Weights of a small multi-label image tagger: arch convnext, soap at rate 0.0019.
Rows from block 8 of a small multi-label image tagger, named by matrix and row number. Rows with one number belong to one neuron. Each number is 128 + 32 x the weight over its row's rms, rounded and kept within 0 to 255. All counts start at 0. Numbers have three digits each.
After each neuron's rows are labels from the 100 images, of 14848, where the neuron reaches its largest size: "patch colour" is the nearest of a few named colours to the mean colour under the peak; "strongest on" is what is common among them. Only what is clearly more common there than usual is listed. The data: telescope images of galaxies (Galaxy Zoo DECaLS). In brackets: how many of the 100, against the usual share in percent.
# gate: MLP gate (model.blocks.8.mlp.gate.weight, 640x320), inputs 107-213
# fc1: MLP up (model.blocks.8.mlp.fc1.weight, 640x320), inputs 107-213
# fc2: MLP down (model.blocks.8.mlp.fc2.weight, 320x640, transposed), outputs 107-213

gate.354:128138161154132149172087190134120130101104134116186122180130144126155125077154131045117157128120159072091128137116113121174130178148127169126124128126113126054095131136096110131108149101129212101162130133139124114168117129128119141130164118120119119155112136137126119129152141127242131117119133092122128087128122093221153
fc1.354:115176114084057140101170141130125127120075181140137135154053106139156138095128111030142067130109126107093148083000123116138144169060105027136113082098130116126143122133168079110137150141122134099114038103137148145136123134127222128088124126126123105120135122114130130128170114134136138238126099145132157018126207154129126
fc2.354:093163235114174013134133056171140094127133137111104128115154168116140134124132138126130130120149074128126127139115130087153149140135065122126149115121159117128154160142101180115157107156069121111115095165129091137157167163117112133033047089148157130111140106121116139107109151116025125128111131133255019121113070168181136
patch colour: brown (37 vs 15)
strongest on: shape: featured or disk (63 vs 30.5); edge-on disk: no (60 vs 24.7); spiral arms: yes (50 vs 18.8)

gate.578:170082113151104146130141124125123134126133140127165122135145132127061129228191131123085125107131172118129153140107126125133143131121139115141125181163165135143255101164116104132125239107140128121141115129167255126140159135114133105173126083158136127128128131131104118116141124120122000110140141150134128091140046113130156
fc1.578:088164200117119105116149103133132124100133115136073139126156167086105092120157157131100128194119156145133130083130166108046093124105129132117138128091167158167089127127162128018117114154130164127135143155128087081085132117130135072133134147122125139125132139113139115139070128141121106076134130120193131090114137132103044
fc2.578:124126155143131006123071125209116091120145115129106157081123130137126131125128119113127128144135181111079147154180085116133111112127152122164132057133129132016159135145185125112115157182163095146128124133174125127062123167124080140116126152155116125146144136128142124068147169126125207089168126056111121117126037148125127
patch colour: grey (53 vs 4.4); brown (35 vs 15)
strongest on: roundness: round (48 vs 20.3)

gate.609:040126156137124188150007143062132133134157134140173161128118133127133130133150137100061116157133127133124134083060108122127127132166085102133128161135125128127118129111069206126120149132149135129126167129127119130139137096120084105130132149146128113160111128103123135184142173127149103114106125088123125051170092140135111
fc1.609:123180155149148161123057163094101137128136122141189140146116183142133138125109073140119119130160184136166117081109058124143128104138159111136129069131096191117132149132130129177116122121145114128135000234164129127168124155120100137139131154073122130121116095121101134127132127133140126118134089131190124203123175198095114
fc2.609:044083109116137085018131115135117130112160190126224147122126129120145136130219127080137131104095110126201067126128072126120132112136129109125071154126127098064154131124090108087113160127120113176110134169104124068127122124087120009098097055140127104163126139112251126158122169154176068134105117057129131136158129081109129
patch colour: brown (46 vs 15)
strongest on: shape: featured or disk (81 vs 30.5); edge-on disk: no (65 vs 24.7); spiral arms: yes (58 vs 18.8)

gate.121:140100156105073168147052130118120122126166183122113213024112123117141164130124126132128255128119151120125100166107120113121141110131048119118149171144119134122099103154132148117133179146121148158125118120127071129172119130115118121121127140091188187126126169175202104194154124139110069111075151134132118133255126120119123
fc1.121:159233127132115217148119137133110132131148154131099138061122139103130125141121076170117132169145133151084146083155128113114159105124226124136114136110017147099112133105137129126124126138095107126132106143161125187126114073128123129111133101073103117141097000116103126146105132127063116090139109049128128128111136132127099
fc2.121:130141217109125013127126126128102136140128159123118047111138121141126125159120131167109142112123136096115116131137137126129139118129092128139133140092231125124126134144151104070129125110129119222182091113132133126090063048128175121122116127140128130110094128122124140122125138129125093134055240099099201118161128128203132
patch colour: brown (67 vs 15)
strongest on: roundness: in between (61 vs 33.9)

gate.75:190045097121085160123134181154130132132136098158216131164075130099124132125132139177149125137076151126067151184141133100142124117140129136091050131094157182163167081129150131137161129154104082123149117122109170139115185119102076138132082102165123185235127192127105135073113183112121207129096114122135130126121099156178133
fc1.75:093156142101189186138114143129131126132114113136102124120225104126107102131134124101123089132165121128135123138117147140126121136111128038168130155130112133111123136101131130094112143117151142152104153130133138105255081125123166093151089159131135128126159089128132154144086128128059122129142128123107133136128155113106195
fc2.75:126220076132113067103167035117125112136137125126110095136127146126137142139153210128136140087119191119130134135091063048112040068125128128127136128068170132189120072165117124132113114127120127114124059123134126117149134122134132128123076130118113141124130110166127151132129123139012128126127112131129126097121103125065098
patch colour: grey (39 vs 4.4); brown (34 vs 15)
strongest on: shape: featured or disk (85 vs 30.5); edge-on disk: no (84 vs 24.7); spiral arms: yes (65 vs 18.8)

gate.217:127088112119133137131147153121134115171255102128147126111132162116128122110200175120154124128203160061114175129087130158138126126165131137123119167116176166160145179109142166067128144126128143126182150162125108129190116104122101093105113132139127123090093134114057129138140118131128062124153060138145114202145128113122108
fc1.217:130222064135173095147120112124129093125123133097143201123112127145133121225101115092076147137117114008141132118161104125102127096142123167134128129124128093136022148113073112200134125163182125127128184131063098130123132121128093131083133126082127121119098110122104146144122116128149111159107125132068123052138128120110181
fc2.217:125090120119129132184122176137076130140133081146224110130124123128128126137137137141106119157134132124128131104169160142122233125127133132133110129154060103127126133121165179127125190184132123123128134129115124142172112154131183117127100122125133127125106103172110115125129152112128081148137151132122128128062131215126134
patch colour: grey (58 vs 4.4); brown (33 vs 15)
strongest on: roundness: round (42 vs 20.3)

gate.584:125111027061111115120127083115159144126136125134131083128129127121141035139102193095135120163114135122120097126219126161144127133085123104090121130127132139141125106137121159107117144127148077118124156106177090161131129102158136126199124126130138119068045178111134152129160137127140127135113000107101144157087125177140132
fc1.584:104126120122128130117098093153128181159180125185113052146070048108092149105157128098114162101138049121140091127096126093146135085133121096145135146127145154121129127132083090123142147126125204128125108149137125106123061112129170129132111119120129127134126145130113135114097193128136129199143158098138121106125147127137062
fc2.584:107096147117013157129128166133131135117143125089180138092127138096126128159135046133122090124144086134150115132255122128146097138097127137140125122144172162130129159097198117246115109122107114063136135180128170153142096012126110142122130133118232060122126164121129129135127047145135118154142121111124114210143101188090106
patch colour: brown (55 vs 15); grey (32 vs 4.4)
strongest on: shape: featured or disk (71 vs 30.5); edge-on disk: no (66 vs 24.7); spiral arms: yes (48 vs 18.8)

gate.576:090126130134119124187118152081133133123133134119130097136129115064127130130140123132113161133122129158128126127038088148136136128070156129159115193134050132078137143129205139186128242126136131122111129127132138136111132125151133124139125108136168128156133115143128103165140129126115149153108137149125127142125078121151132
fc1.576:146106130083186124125139141125154139126112133094128124116118134094162080145198130116027095207122141128217180111123137149156110160140128121162138255098132135136137142093158122156126130157118114181068105166119134149119139055134118140183051141177121193096159143133156128128105134127124128056125121124161130156130094129140149
fc2.576:131144127139143158185153122112124129131130054113152123080127129138124132133156104122128137147124124113141165177130132166072130109125135105105128125127135052093154127076112105180142130136127127171071156053128122147088109155150181113133046128202063129126128114120144154167137125127152127152255206127087136136131135173144126
patch colour: grey (56 vs 4.4)
strongest on: roundness: cigar-shaped (60 vs 8.1)

gate.314:117103126124116132134022126125128149144178166135153157182110113130127056088135140139131115126085251139127125000184130125237126049100138038195140124136126136128135124130072144134148098127075113151133076130159122134135141141128115127118103127078141123081133153142124136105134106133125134106101180093132123133129168148119147
fc1.314:130136141104154135163116083141144120154134119135139139127149157164116126145145121144157134126103035152166131091121120108139130143114124115148090133137111128053122131108154122106139130132132128126175142123111110137094126143135176129128129138144119001034144130130099125127154131137130127117147183173121137142134109134122106
fc2.314:124140118110098149114126140118136126158113124118115089121133138161121154119172088186136152147083124144128130108166127176116125124164176129136128061099164127103163136111076110132129096106060127245129113131033101119172125117152120163072065136167145123067121128114141107125119126135154128030137112126149062067126108126111132
patch colour: brown (37 vs 15)
strongest on: shape: featured or disk (62 vs 30.5)

gate.186:127113147084128098128125205149089070127098116135141147109200138176131130135150203099123140115135128255065128133028131135112122123194152138127108212134050123120125121111167132111128122217204163084165208121216198119117129076107092128110094255134255129101129136108073132123189105119137103129136137123119120131065130121148128
fc1.186:101099098129000121137129115134130136121136138127126123120155138125090136166128117118128144108129126146056102211165175138104128114104122148083120081112118134055156115141138128139080112150185137139143130174128094136126157131068133215139197119087131132087120141120128219079184151135130128193132095097115162128169102119129147
fc2.186:137132098124167126134090090136128111134105121128132119157145150144096149120147135150136111131135130108127105156126230114190059128133113115127158127134123119142123095163188128115132213135219103073183130124189163098119127127146113117119142110073159170105135155148158184137226120129128115132180137143139127102134152133124155
patch colour: brown (77 vs 15)
strongest on: shape: featured or disk (64 vs 30.5); edge-on disk: no (53 vs 24.7); spiral arms: yes (44 vs 18.8)

gate.571:125098144117153103159110163128161175127128094072051070129121137196139128151143105089123088145157156099122132088187107102123124096119112135061136152131129128146112115116188140132143116049135127125174120126117065126137124134141112093120038143168130107120104083096160116127114125139079141117132111099124151171157128107114132
fc1.571:135149125169052162131106128129134106108127100124158080111118090190077127126133184119121129126047126114125130126108140119130128130135143198146152098166121132157065176063132125085126116141129150120126141119150123035122118009122113120134104171163107130149198115127150101126188129139131140116219116173133122158142187142106080
fc2.571:131090080144149212117000125078163160133136145103084141130125131115132129150141029108056077127150145135089146117117029132166110134123127138137142133108155135133127129128191126126114126142142114149170109133127141128101146000155123170106106123120145120134131131126142120141148093158115131179099173137134215152228152115126090
patch colour: brown (53 vs 15)
strongest on: edge-on disk: no (96 vs 24.7); spiral arms: yes (93 vs 18.8); spiral winding: tight (57 vs 6.8)

gate.621:142150149123125193129129092150121131128121163133114111115100116114132126131108130124136132152165126087116124083162124176127084144113129108104113103097144129063120118144128134129127124146131150119126112176144166134000112129136128128152166156095120000135146155125120118115181145129130207128138121157224129115126148134113106
fc1.621:161147123167128123105137102123079133127105127128136123114155094151136117129124147120079120130128130161119123143102137212126101144127120154082093159228118129027104063220134142127108103095152111114130013121175150130139134133129128125133117028130064129138132144131146118164110126122125147139159152124084124045136032136145133
fc2.621:149185144150123110133199108169086103118069027251129135126130131099113128153119103124136127154131126123114028149144255129110125133140129119083080020172126134079136157228140131122124101144073101104140176122100118060103147130127120098111085109137128107054078117124120152115160129115117126128144101145132048128084155138108087
patch colour: brown (74 vs 15)
strongest on: roundness: in between (68 vs 33.9)

gate.292:139125029123126142127128112122105129143131139127135130124128152127168129128155097175152190133114147118130131113126150104168121119078047171128103124134135167161121129118079109115123088087135132167105139061139093154119147133091108150112240129119130144111155073171114111115183159162072120086128127095126127113127098132127131
fc1.292:133172127100150043135133128176125125129102138127141224139120137093120140112132191134152169119021129054206133146123174146137102169130127073101081127120126116098161118128033132119140102083103114124136115183191158112118124129127143129160051143133130125189134126164134126125150155121129133176126128088100127076126060003064145
fc2.292:143132144029125123129102140189131114154161190105131136141145182194222151140119128117095093099119124131138071164128103185123123124125189121120129127106128112116131120125154119140124138072137123161126135136113123186141091160115133151126099159136129114135136124056154134133130124139133142128032158136138144124159148120124119
patch colour: brown (41 vs 15)
strongest on: roundness: cigar-shaped (34 vs 8.1)

gate.396:163120101116132131141136156163160120119130137171090126121052131139114128134144142122127125107103133182130181145107134133128126075140110161111115132131156129139126121141131149141127115121109128120222137128156120120126255106072074116144106087102114125102150176138114132144184128130105123000139110141077121219148044120129170
fc1.396:085091120120155132132060125138134120156129117126120140137114137106131131116196123069148131123120093115125125134128134023125110182090113154113155158123083132115108124100119084174128133068139142125136131094160124138125085063130169128039042114132136132160122138132129224159077146132117071179144134089162119121115133101122130
fc2.396:058143116255127128122102148127123123131118135150148113150124136128078141177119154123111122147111140134129123098184105116134131117178062128105098126128124134108153113130220104118116047114126129112104130107105058124144123121125189156127095128128167123096091156147128126132102108132133142113112126060128101144148110102127127
patch colour: brown (70 vs 15)
strongest on: merging: merger (37 vs 2)

gate.253:124118160182128158126117117137198135131165119137132144131123190132127139135147121151130089134163114136203167127176097140179151175255148166119143166123083131143047127086132123126125157184132123108135121116198140101117152129092060127071127131119129141060121088125158127129129106122157076128161129135144117128084124060077089
fc1.253:112120130117098064149125146138171146131104143113165133136078135096126129112087075122117255165126132077135103174076135071127124128096124082122130122129127117128118140155141164126145111115115088133152144135035133123126130132155136119106068126139121172137107124130158131124172129128065190188125119082153120100128175170131111
fc2.253:129115070137174000138134135127190132132130192124133139126125128134116105105128101087133125143007139127115125136107136136128119143124143158133134125129127142127100207174104129111102115097147159235141136153084125088080118128133112119128098126124165088118032137115084125127111080117141111154116114135134105111095125131117118
patch colour: brown (33 vs 15)
strongest on: edge-on disk: no (51 vs 24.7)

gate.636:130132126127126104124137211152120131122090146133125131118137122129128129107177141169174177123120098130167170100133151106137118128128113149134164124125055119132117161191128054118089130155157124127109144129148113177123122127125118127116099075136119128095128193151100111130153128077138087129156122132118130118118128133157127
fc1.636:136156009130139168092143113143207131132153135131141128151113161094120138128112053052083130138128131127133129173120120131122137130164152088121107134129126110123182126161118132142138115115062113121151128107125170143107130133130161206125172123090146140119104104130123131124068135143103152082125128120097135130127127134118110
fc2.636:120098126121176128110102110127129129142114130142137124053121109217115131204122131132093128117128152176157136113126120095125137126133000130117114129091126175127132128139135128123114073165165151097099128145115147146139111179012095106144122123161138168234129124100100180150116125120066124135141099153085086123175115138145131
patch colour: brown (59 vs 15)
strongest on: shape: featured or disk (85 vs 30.5); edge-on disk: no (78 vs 24.7); spiral arms: yes (75 vs 18.8)

gate.590:105123255132116129046180150095101127128122135162174117103065137120086113132153142149106128082108109199105126192134122126123124115129132131114085255161122121109127111128132157175133163132127214159137076154074000121128108121141129124129149131099158124125116096133129104140138107152139121202126123135155140060142106126128019
fc1.590:150161107112122113065115138121175152128126131120126129101122118109142129065141100120162191158191132108126000101125128069117125129131131128255128069157108124133134143131128126098126104106098119122140142124129129128085158116111149135121106135119133100127152130152127179125129188132131130214107233151128128128163128110163149
fc2.590:127055163132127090155183087080134154143147120129231125170113161108151123109166140131176100125151155190147104148103109106188065122146106132044144132097108182164207129125130104116108127096143114010159128198115147125062125112159078121114158119130161122148138214107133138135148127127141153123157061136132154129121130113159135
patch colour: brown (54 vs 15)
strongest on: shape: featured or disk (89 vs 30.5); edge-on disk: no (83 vs 24.7); spiral arms: yes (64 vs 18.8)

gate.608:118129130129139111104127156131143132142216221128118096094135118102101172137127143000128126134128255140152130148198128103124113012128134164088099110147131116145162069120121128136139120144128130126093144118127156138016141093120130139122052121138158155155113087112147112129128124082127146125133138128155157128108069238127080
fc1.608:142132071126139172125127036111130098126167173145182121244164118125100128128158147201117126108136209126146129121151129155132137234150087127094137126197129087126131109144155157128153131115123020133014128111113135151139128118128126121150126130178107127158146172114115133129147127128090142133102139132152130118102108132125125
fc2.608:125111106124193062132126161124137000151192127094224137157113155126134118104128131085141125127074138100133127143116156156120126133114138127109085197126119175117162124126093134100093090052186127181052126142126141133142128141137123140127101127127125157127124162126116117104135126125101117038233139121132187225116204125129111
patch colour: brown (39 vs 15)
strongest on: shape: featured or disk (70 vs 30.5); edge-on disk: no (55 vs 24.7)

gate.513:129121141121128133115138255126100124126164125143130131161129126101129130129133128095136130107154145129114153121103129129121181109124116167136111122115125090063142127127106137063108132137132124122120127125128192129094139157128125135130137131164124161039115128129158000126135128130159190144166113168135124127081135118133140
fc1.513:138101128120127122146154164125118132101111255134106120116141120104183127142154137117156093128114123111128119120114126130137156117117155141142124128131143157104004141127132141112128139115133131006138128139119093131126066199131129135177140101116129137091134118111142112129146166127153127129112129107126127129114180126148148
fc2.513:127128127132151192121131129126139141181126129145127137121131128124115129159118130134178124059135132125144128133132156126107129125097135126129088102125132136000125133128128134110129127170108155118150133070100174121151190129131159151133128122121131125112126122138148179113145157122152130123132131047083135148131160138141129
patch colour: brown (41 vs 15)
strongest on: edge-on disk: no (50 vs 24.7); bulge size: moderate (25 vs 6.6)

gate.149:088115125140142125125107058076120132161142133084133164126170120149150127232096164149099137172072134017145120137137132128148156061129137150146127128109134104129101151126122155096103131183244108155055130084158126114194137130127098126055160120121081129116135111131166144125208131215091121128135091217131147243143116132108143
fc1.149:147122117129157106135126010094132123155040084119118142053167125137152105162109232146107044139094132129143121208132130120122151129083154118146170120126077130100125137139098124106095152255151119180093132117124099127156128130123101154122146165132098136104142120110126181130165128127127124136136133176136125123134119124143142
fc2.149:126127126129171049122135175127135109118103161115000071123128131122122137137157126138080170136118129133135128128122160142130130114143050112131114114136143123176058144129145148061111172127096097134093129126122113182120130127130092135096118120130081109091125169143086159124126126109108128141159142122151125126124158188132125
patch colour: grey (57 vs 4.4); brown (36 vs 15)
strongest on: roundness: cigar-shaped (48 vs 8.1)

gate.123:130111120154008077021067128115128081128187134218100139147125131150135128145155122119130079130017119195151137126000128128129143130163140087128160128142155132165139129124108150124189178115182098129129071130125095109127115121130084122117116131171135125150121000140156124113103104128126147126127102113126133141126127130128080
fc1.123:134219060124154057118129065148125113108129130155228052145122102127126122128128126125111125126101125148119146108162130128120129162128120115121089139123105138136145132098192104083095119122134139127134147125128111115108152104095125211126122154127136131121230058117118132112123120124128135101125148078130134233157144130129131
fc2.123:096128139076119183110113131130155133171153129155085086182126156116150127136137099155162172112140152129143141086147206121138054117109126145177132220118122125138121113132135120129142155115162134198110101122118109152135098068069181080148117137104172145105174138116134114124105129103121132167138123126189124101129127142092153
patch colour: grey (31 vs 4.4)
strongest on: shape: featured or disk (64 vs 30.5)

gate.600:182130195108171142147111109108136132148153128130131131123123126166116128162198128133149079111162138101114128156126145131094127063120137072116130076172141150151119100145102086073091114117127071123083129121046108208126095146103128131122072129185157113056139090091126072088047130106132094177163127102090127137098135134109090
fc1.600:114115060118078083121128088112102152135080126160107130115077116128132123125113156141135118075131120167118255111049083072201127126133109111107162149209127134170147158134129115131132130141114159051206131136109117135108045135128127167128119117113129115140128127117139102127136140128129118129117147165160151112153110131156031
fc2.600:116068203206122107153111157127130127118152089133134103097123122074164126119050134129125119150112058113143131082060115126104134156102156128188171137118162125128203131129170140130127097179123148145128133117146129163139128107133209150175138122153119125125115126108149068133127137145086121098152119117138125172097138121132105
patch colour: grey (94 vs 4.4)
strongest on: roundness: cigar-shaped (26 vs 8.1)