config.toml
model = "multi-label image tagger"
color_jitter = 0.2
isotropic = false
activation = "geglu"
inner_norm = false
depths = [4, 4, 4]
init = "xavier_uniform"
residual_init = "none"
beta2 = 0.99
batch_size = 512
final_lr_fraction = 0.1
adamw_weight_decay_other_params = 0.05
Rows from block 2 of a small multi-label image tagger, named by matrix and row number. Rows with one number belong to one neuron. Each number is 128 + 24 x the weight over its row's rms, rounded and kept within 0 to 255. All counts start at 0. Numbers have three digits each. After the name is the row's rms in percent of the matrix's.
After each neuron's rows are labels from the 100 images, of 14848, where the neuron reaches its largest size: "patch colour" is the nearest of a few named colours to the mean colour under the peak; "top examples" is what is common among them. Only what is clearly more common there than usual is listed. The data: telescope images of galaxies (Galaxy Zoo DECaLS).
# gate: MLP gate (model.blocks.2.mlp.gate.weight, 160x80), inputs 0-79
# fc1: MLP up (model.blocks.2.mlp.fc1.weight, 160x80), inputs 0-79
# fc2: MLP down (model.blocks.2.mlp.fc2.weight, 80x160, transposed), outputs 0-79

gate.153 099:114142187122098126129105119129146119174133124138155137131136124103105118125147120112130125129128146123134105145175134102056128130143150118141156180126133130124104107135121212112079122104116143140138132144113130166118137072164136118135177143
fc1.153 097:129130163084127110118112118125218128206120128118141128132118140121099133120137123138113106130128131103111110184139125130074173128129162131166120123108112144130133126136154133092104128128167126138130118101126102125088145130118126103165085156
fc2.153 129:127126163126087037105135179128105107143115129091091129156112122126169125111145127132128135121075129128128122091096127100122131135128142124133129122117177108140080127117070148131093132110134128116138130138095134114065128115136134097118122136
patch colour: brown; grey
top examples: shape: featured or disk; edge-on disk: no; spiral arms: yes

gate.42 121:126130129139152140125128121146110128136132181128123163127099128153128105128146128113050105122128129124128126132115133124164182122128141132138112134134096220130127118136115125149084135126127128112176149139119141132216154124099151141127151130
fc1.42 133:028127151131128170125129127157130130123124147127146142128114128126117117118112148129120064126128132130128128131128132126118065092128130128129084122120135140126131152131073197159116178129125129126175156132102120130176134116136128128128120102
fc2.42 119:126113164124111129131133119138186147130121112126117123125166115136127116119213129091127130130126130103124134142126142188135089129137129139125207087128113132122124125188139114098148117136130099130069127193126138124123113122128129120139123122
patch colour: grey
top examples: shape: featured or disk; edge-on disk: no; spiral arms: yes

gate.60 109:124128131116127152133145143139170127069128138112211128095129129126135141130154170114129109128128096124162145138129118116131134120122008123114143129130131169127132128166102124137116138129126136130122189130127099128114130133138123103134125124
fc1.60 091:150131131143124122122131126123134118114128130134092131121099119151130177124133042131120056134128113130131132144129126116129123123134082135131111105130126009129128129131157127123117132131127157128128148125105189131127133128125130132092096126
fc2.60 117:149127153132122128128133115136135176145110201105123123130129133126124127114146100168154086129138076127125120123127104126127134127138148111133128109127129125128108139120025125136125126200132177129181128149139127108132128124143144129131177128
patch colour: brown
top examples: shape: featured or disk; edge-on disk: yes; roundness: cigar-shaped

gate.147 097:127128139126160135129141130132163127145129129155078139127119136125132129128144012129118138128128134150135135095141144124152137128128114097105101128126090125132132026137101122144139129120114094098130122135155160128128149135120124116128100086
fc1.147 113:128125133130125129131112137157100129127112129112129123151069126135125126110123255130124128129128148137140126126128127134128118132130127127145127131124129184115159149141130129130132129130186130156118128121124051132121129128127136123134163126
fc2.147 123:124121130128006091141182127138128130134130137078156124128163133131120118131152128132128129158095120126128128111128132128146125126128132133117128069110100109145102043126124083126133140124126143130131139128138127150129137137126145145126163129
patch colour: brown
top examples: shape: featured or disk; edge-on disk: no; bulge size: moderate

gate.44 126:134120068124220129128129057119133128128126178131137126119140128123182121118126129129125089111128107126112126131132110123131146133122133132114154128122131145129131128135128143130134118115089143139117133054114175169153147127129089173099154133
fc1.44 144:133125128131128122124128174129123116123125107128133144136113127128089097134109109128128109118128146127132122131136123132255127051128128130125127128130129202165115114127127099135124136125159130157156135122125125135139151102127137129154128127
fc2.44 117:126130151131124159135128145129176129129131130124089126129133134128140134132166186126157140148071118102123125124127129134124117150130128124129193122113130106147119027117193119122126120096128118130093128084130129149101094118134120138127128082
patch colour: grey; pink
top examples: roundness: cigar-shaped

gate.54 127:127130120127190142087125125107139118130136132134137112125137121104156126117114088113129126130128093119151138126123119122091134125127131126138131132124127129124162002127123129117126084200112137129178127143116187108127127126129131130121112117
fc1.54 147:145123110146128130127114128124142255128140120126127131130128128128127123127096062134144131132128139174128149127125123166147132171128121100075139115123135111090116081127136134131139132105118128127129126121150115126144127130163125130127124075
fc2.54 103:050128123113131129127126123129173148128130103159139099114146128119148148146110148129131130128127128148138126126138122096080124127129125119132117144113149134139187158136129128212152126125130084157183139197114129156160147130131155130099135127
patch colour: brown
top examples: shape: featured or disk

gate.91 086:124125128127128110134137128131126170123122189090128177140120133211127129132132126128175127099128101133131073127165135123129131140134128134185145143115126130128131135130087132130086146040112108138139117131135126124165124138169136128129144102
fc1.91 065:119161109135134123113131110167128116125134201123131139168125136131144158115124131087134129137128127128121108088103137163153166105134084131137119103064128130130138113122089142110135034164107124163151135135147130085138123138126154138122137138
fc2.91 075:117114108099129132082121109137144095131117131116069152149127129122167109140141114128133142142137129136145115096142092160117170128126125132179140145137140029118125143123093123132118092123093138130142124106124099150136150208128127135125107128
patch colour: brown
top examples: shape: featured or disk; edge-on disk: no; spiral arms: yes

gate.124 102:134255131135120087119127127126111135108124118139121126113131106130120127126129126131129128123128160127119141127135120129081123129127125115130072124119123138128118098127135127153169103141118146144066132140126128118120130108112132115130143128
fc1.124 113:130221128132084063131127126125127142045136128119127143130131123128130123136124126131122128127128129126128141132131124087031139132128109100145112084124130140128122083135127125131147092122129128126096140146137130121129166121115132103131153117
fc2.124 101:142130124104128131147143144103126116117138120123122138153126132163121128081179127120130134152121126129106145137138129130125097128132185128142127133114157141127120134122126105164159137229139152129129193066130151161128127116118121158104067128
patch colour: brown; grey
top examples: shape: featured or disk; edge-on disk: no; spiral arms: yes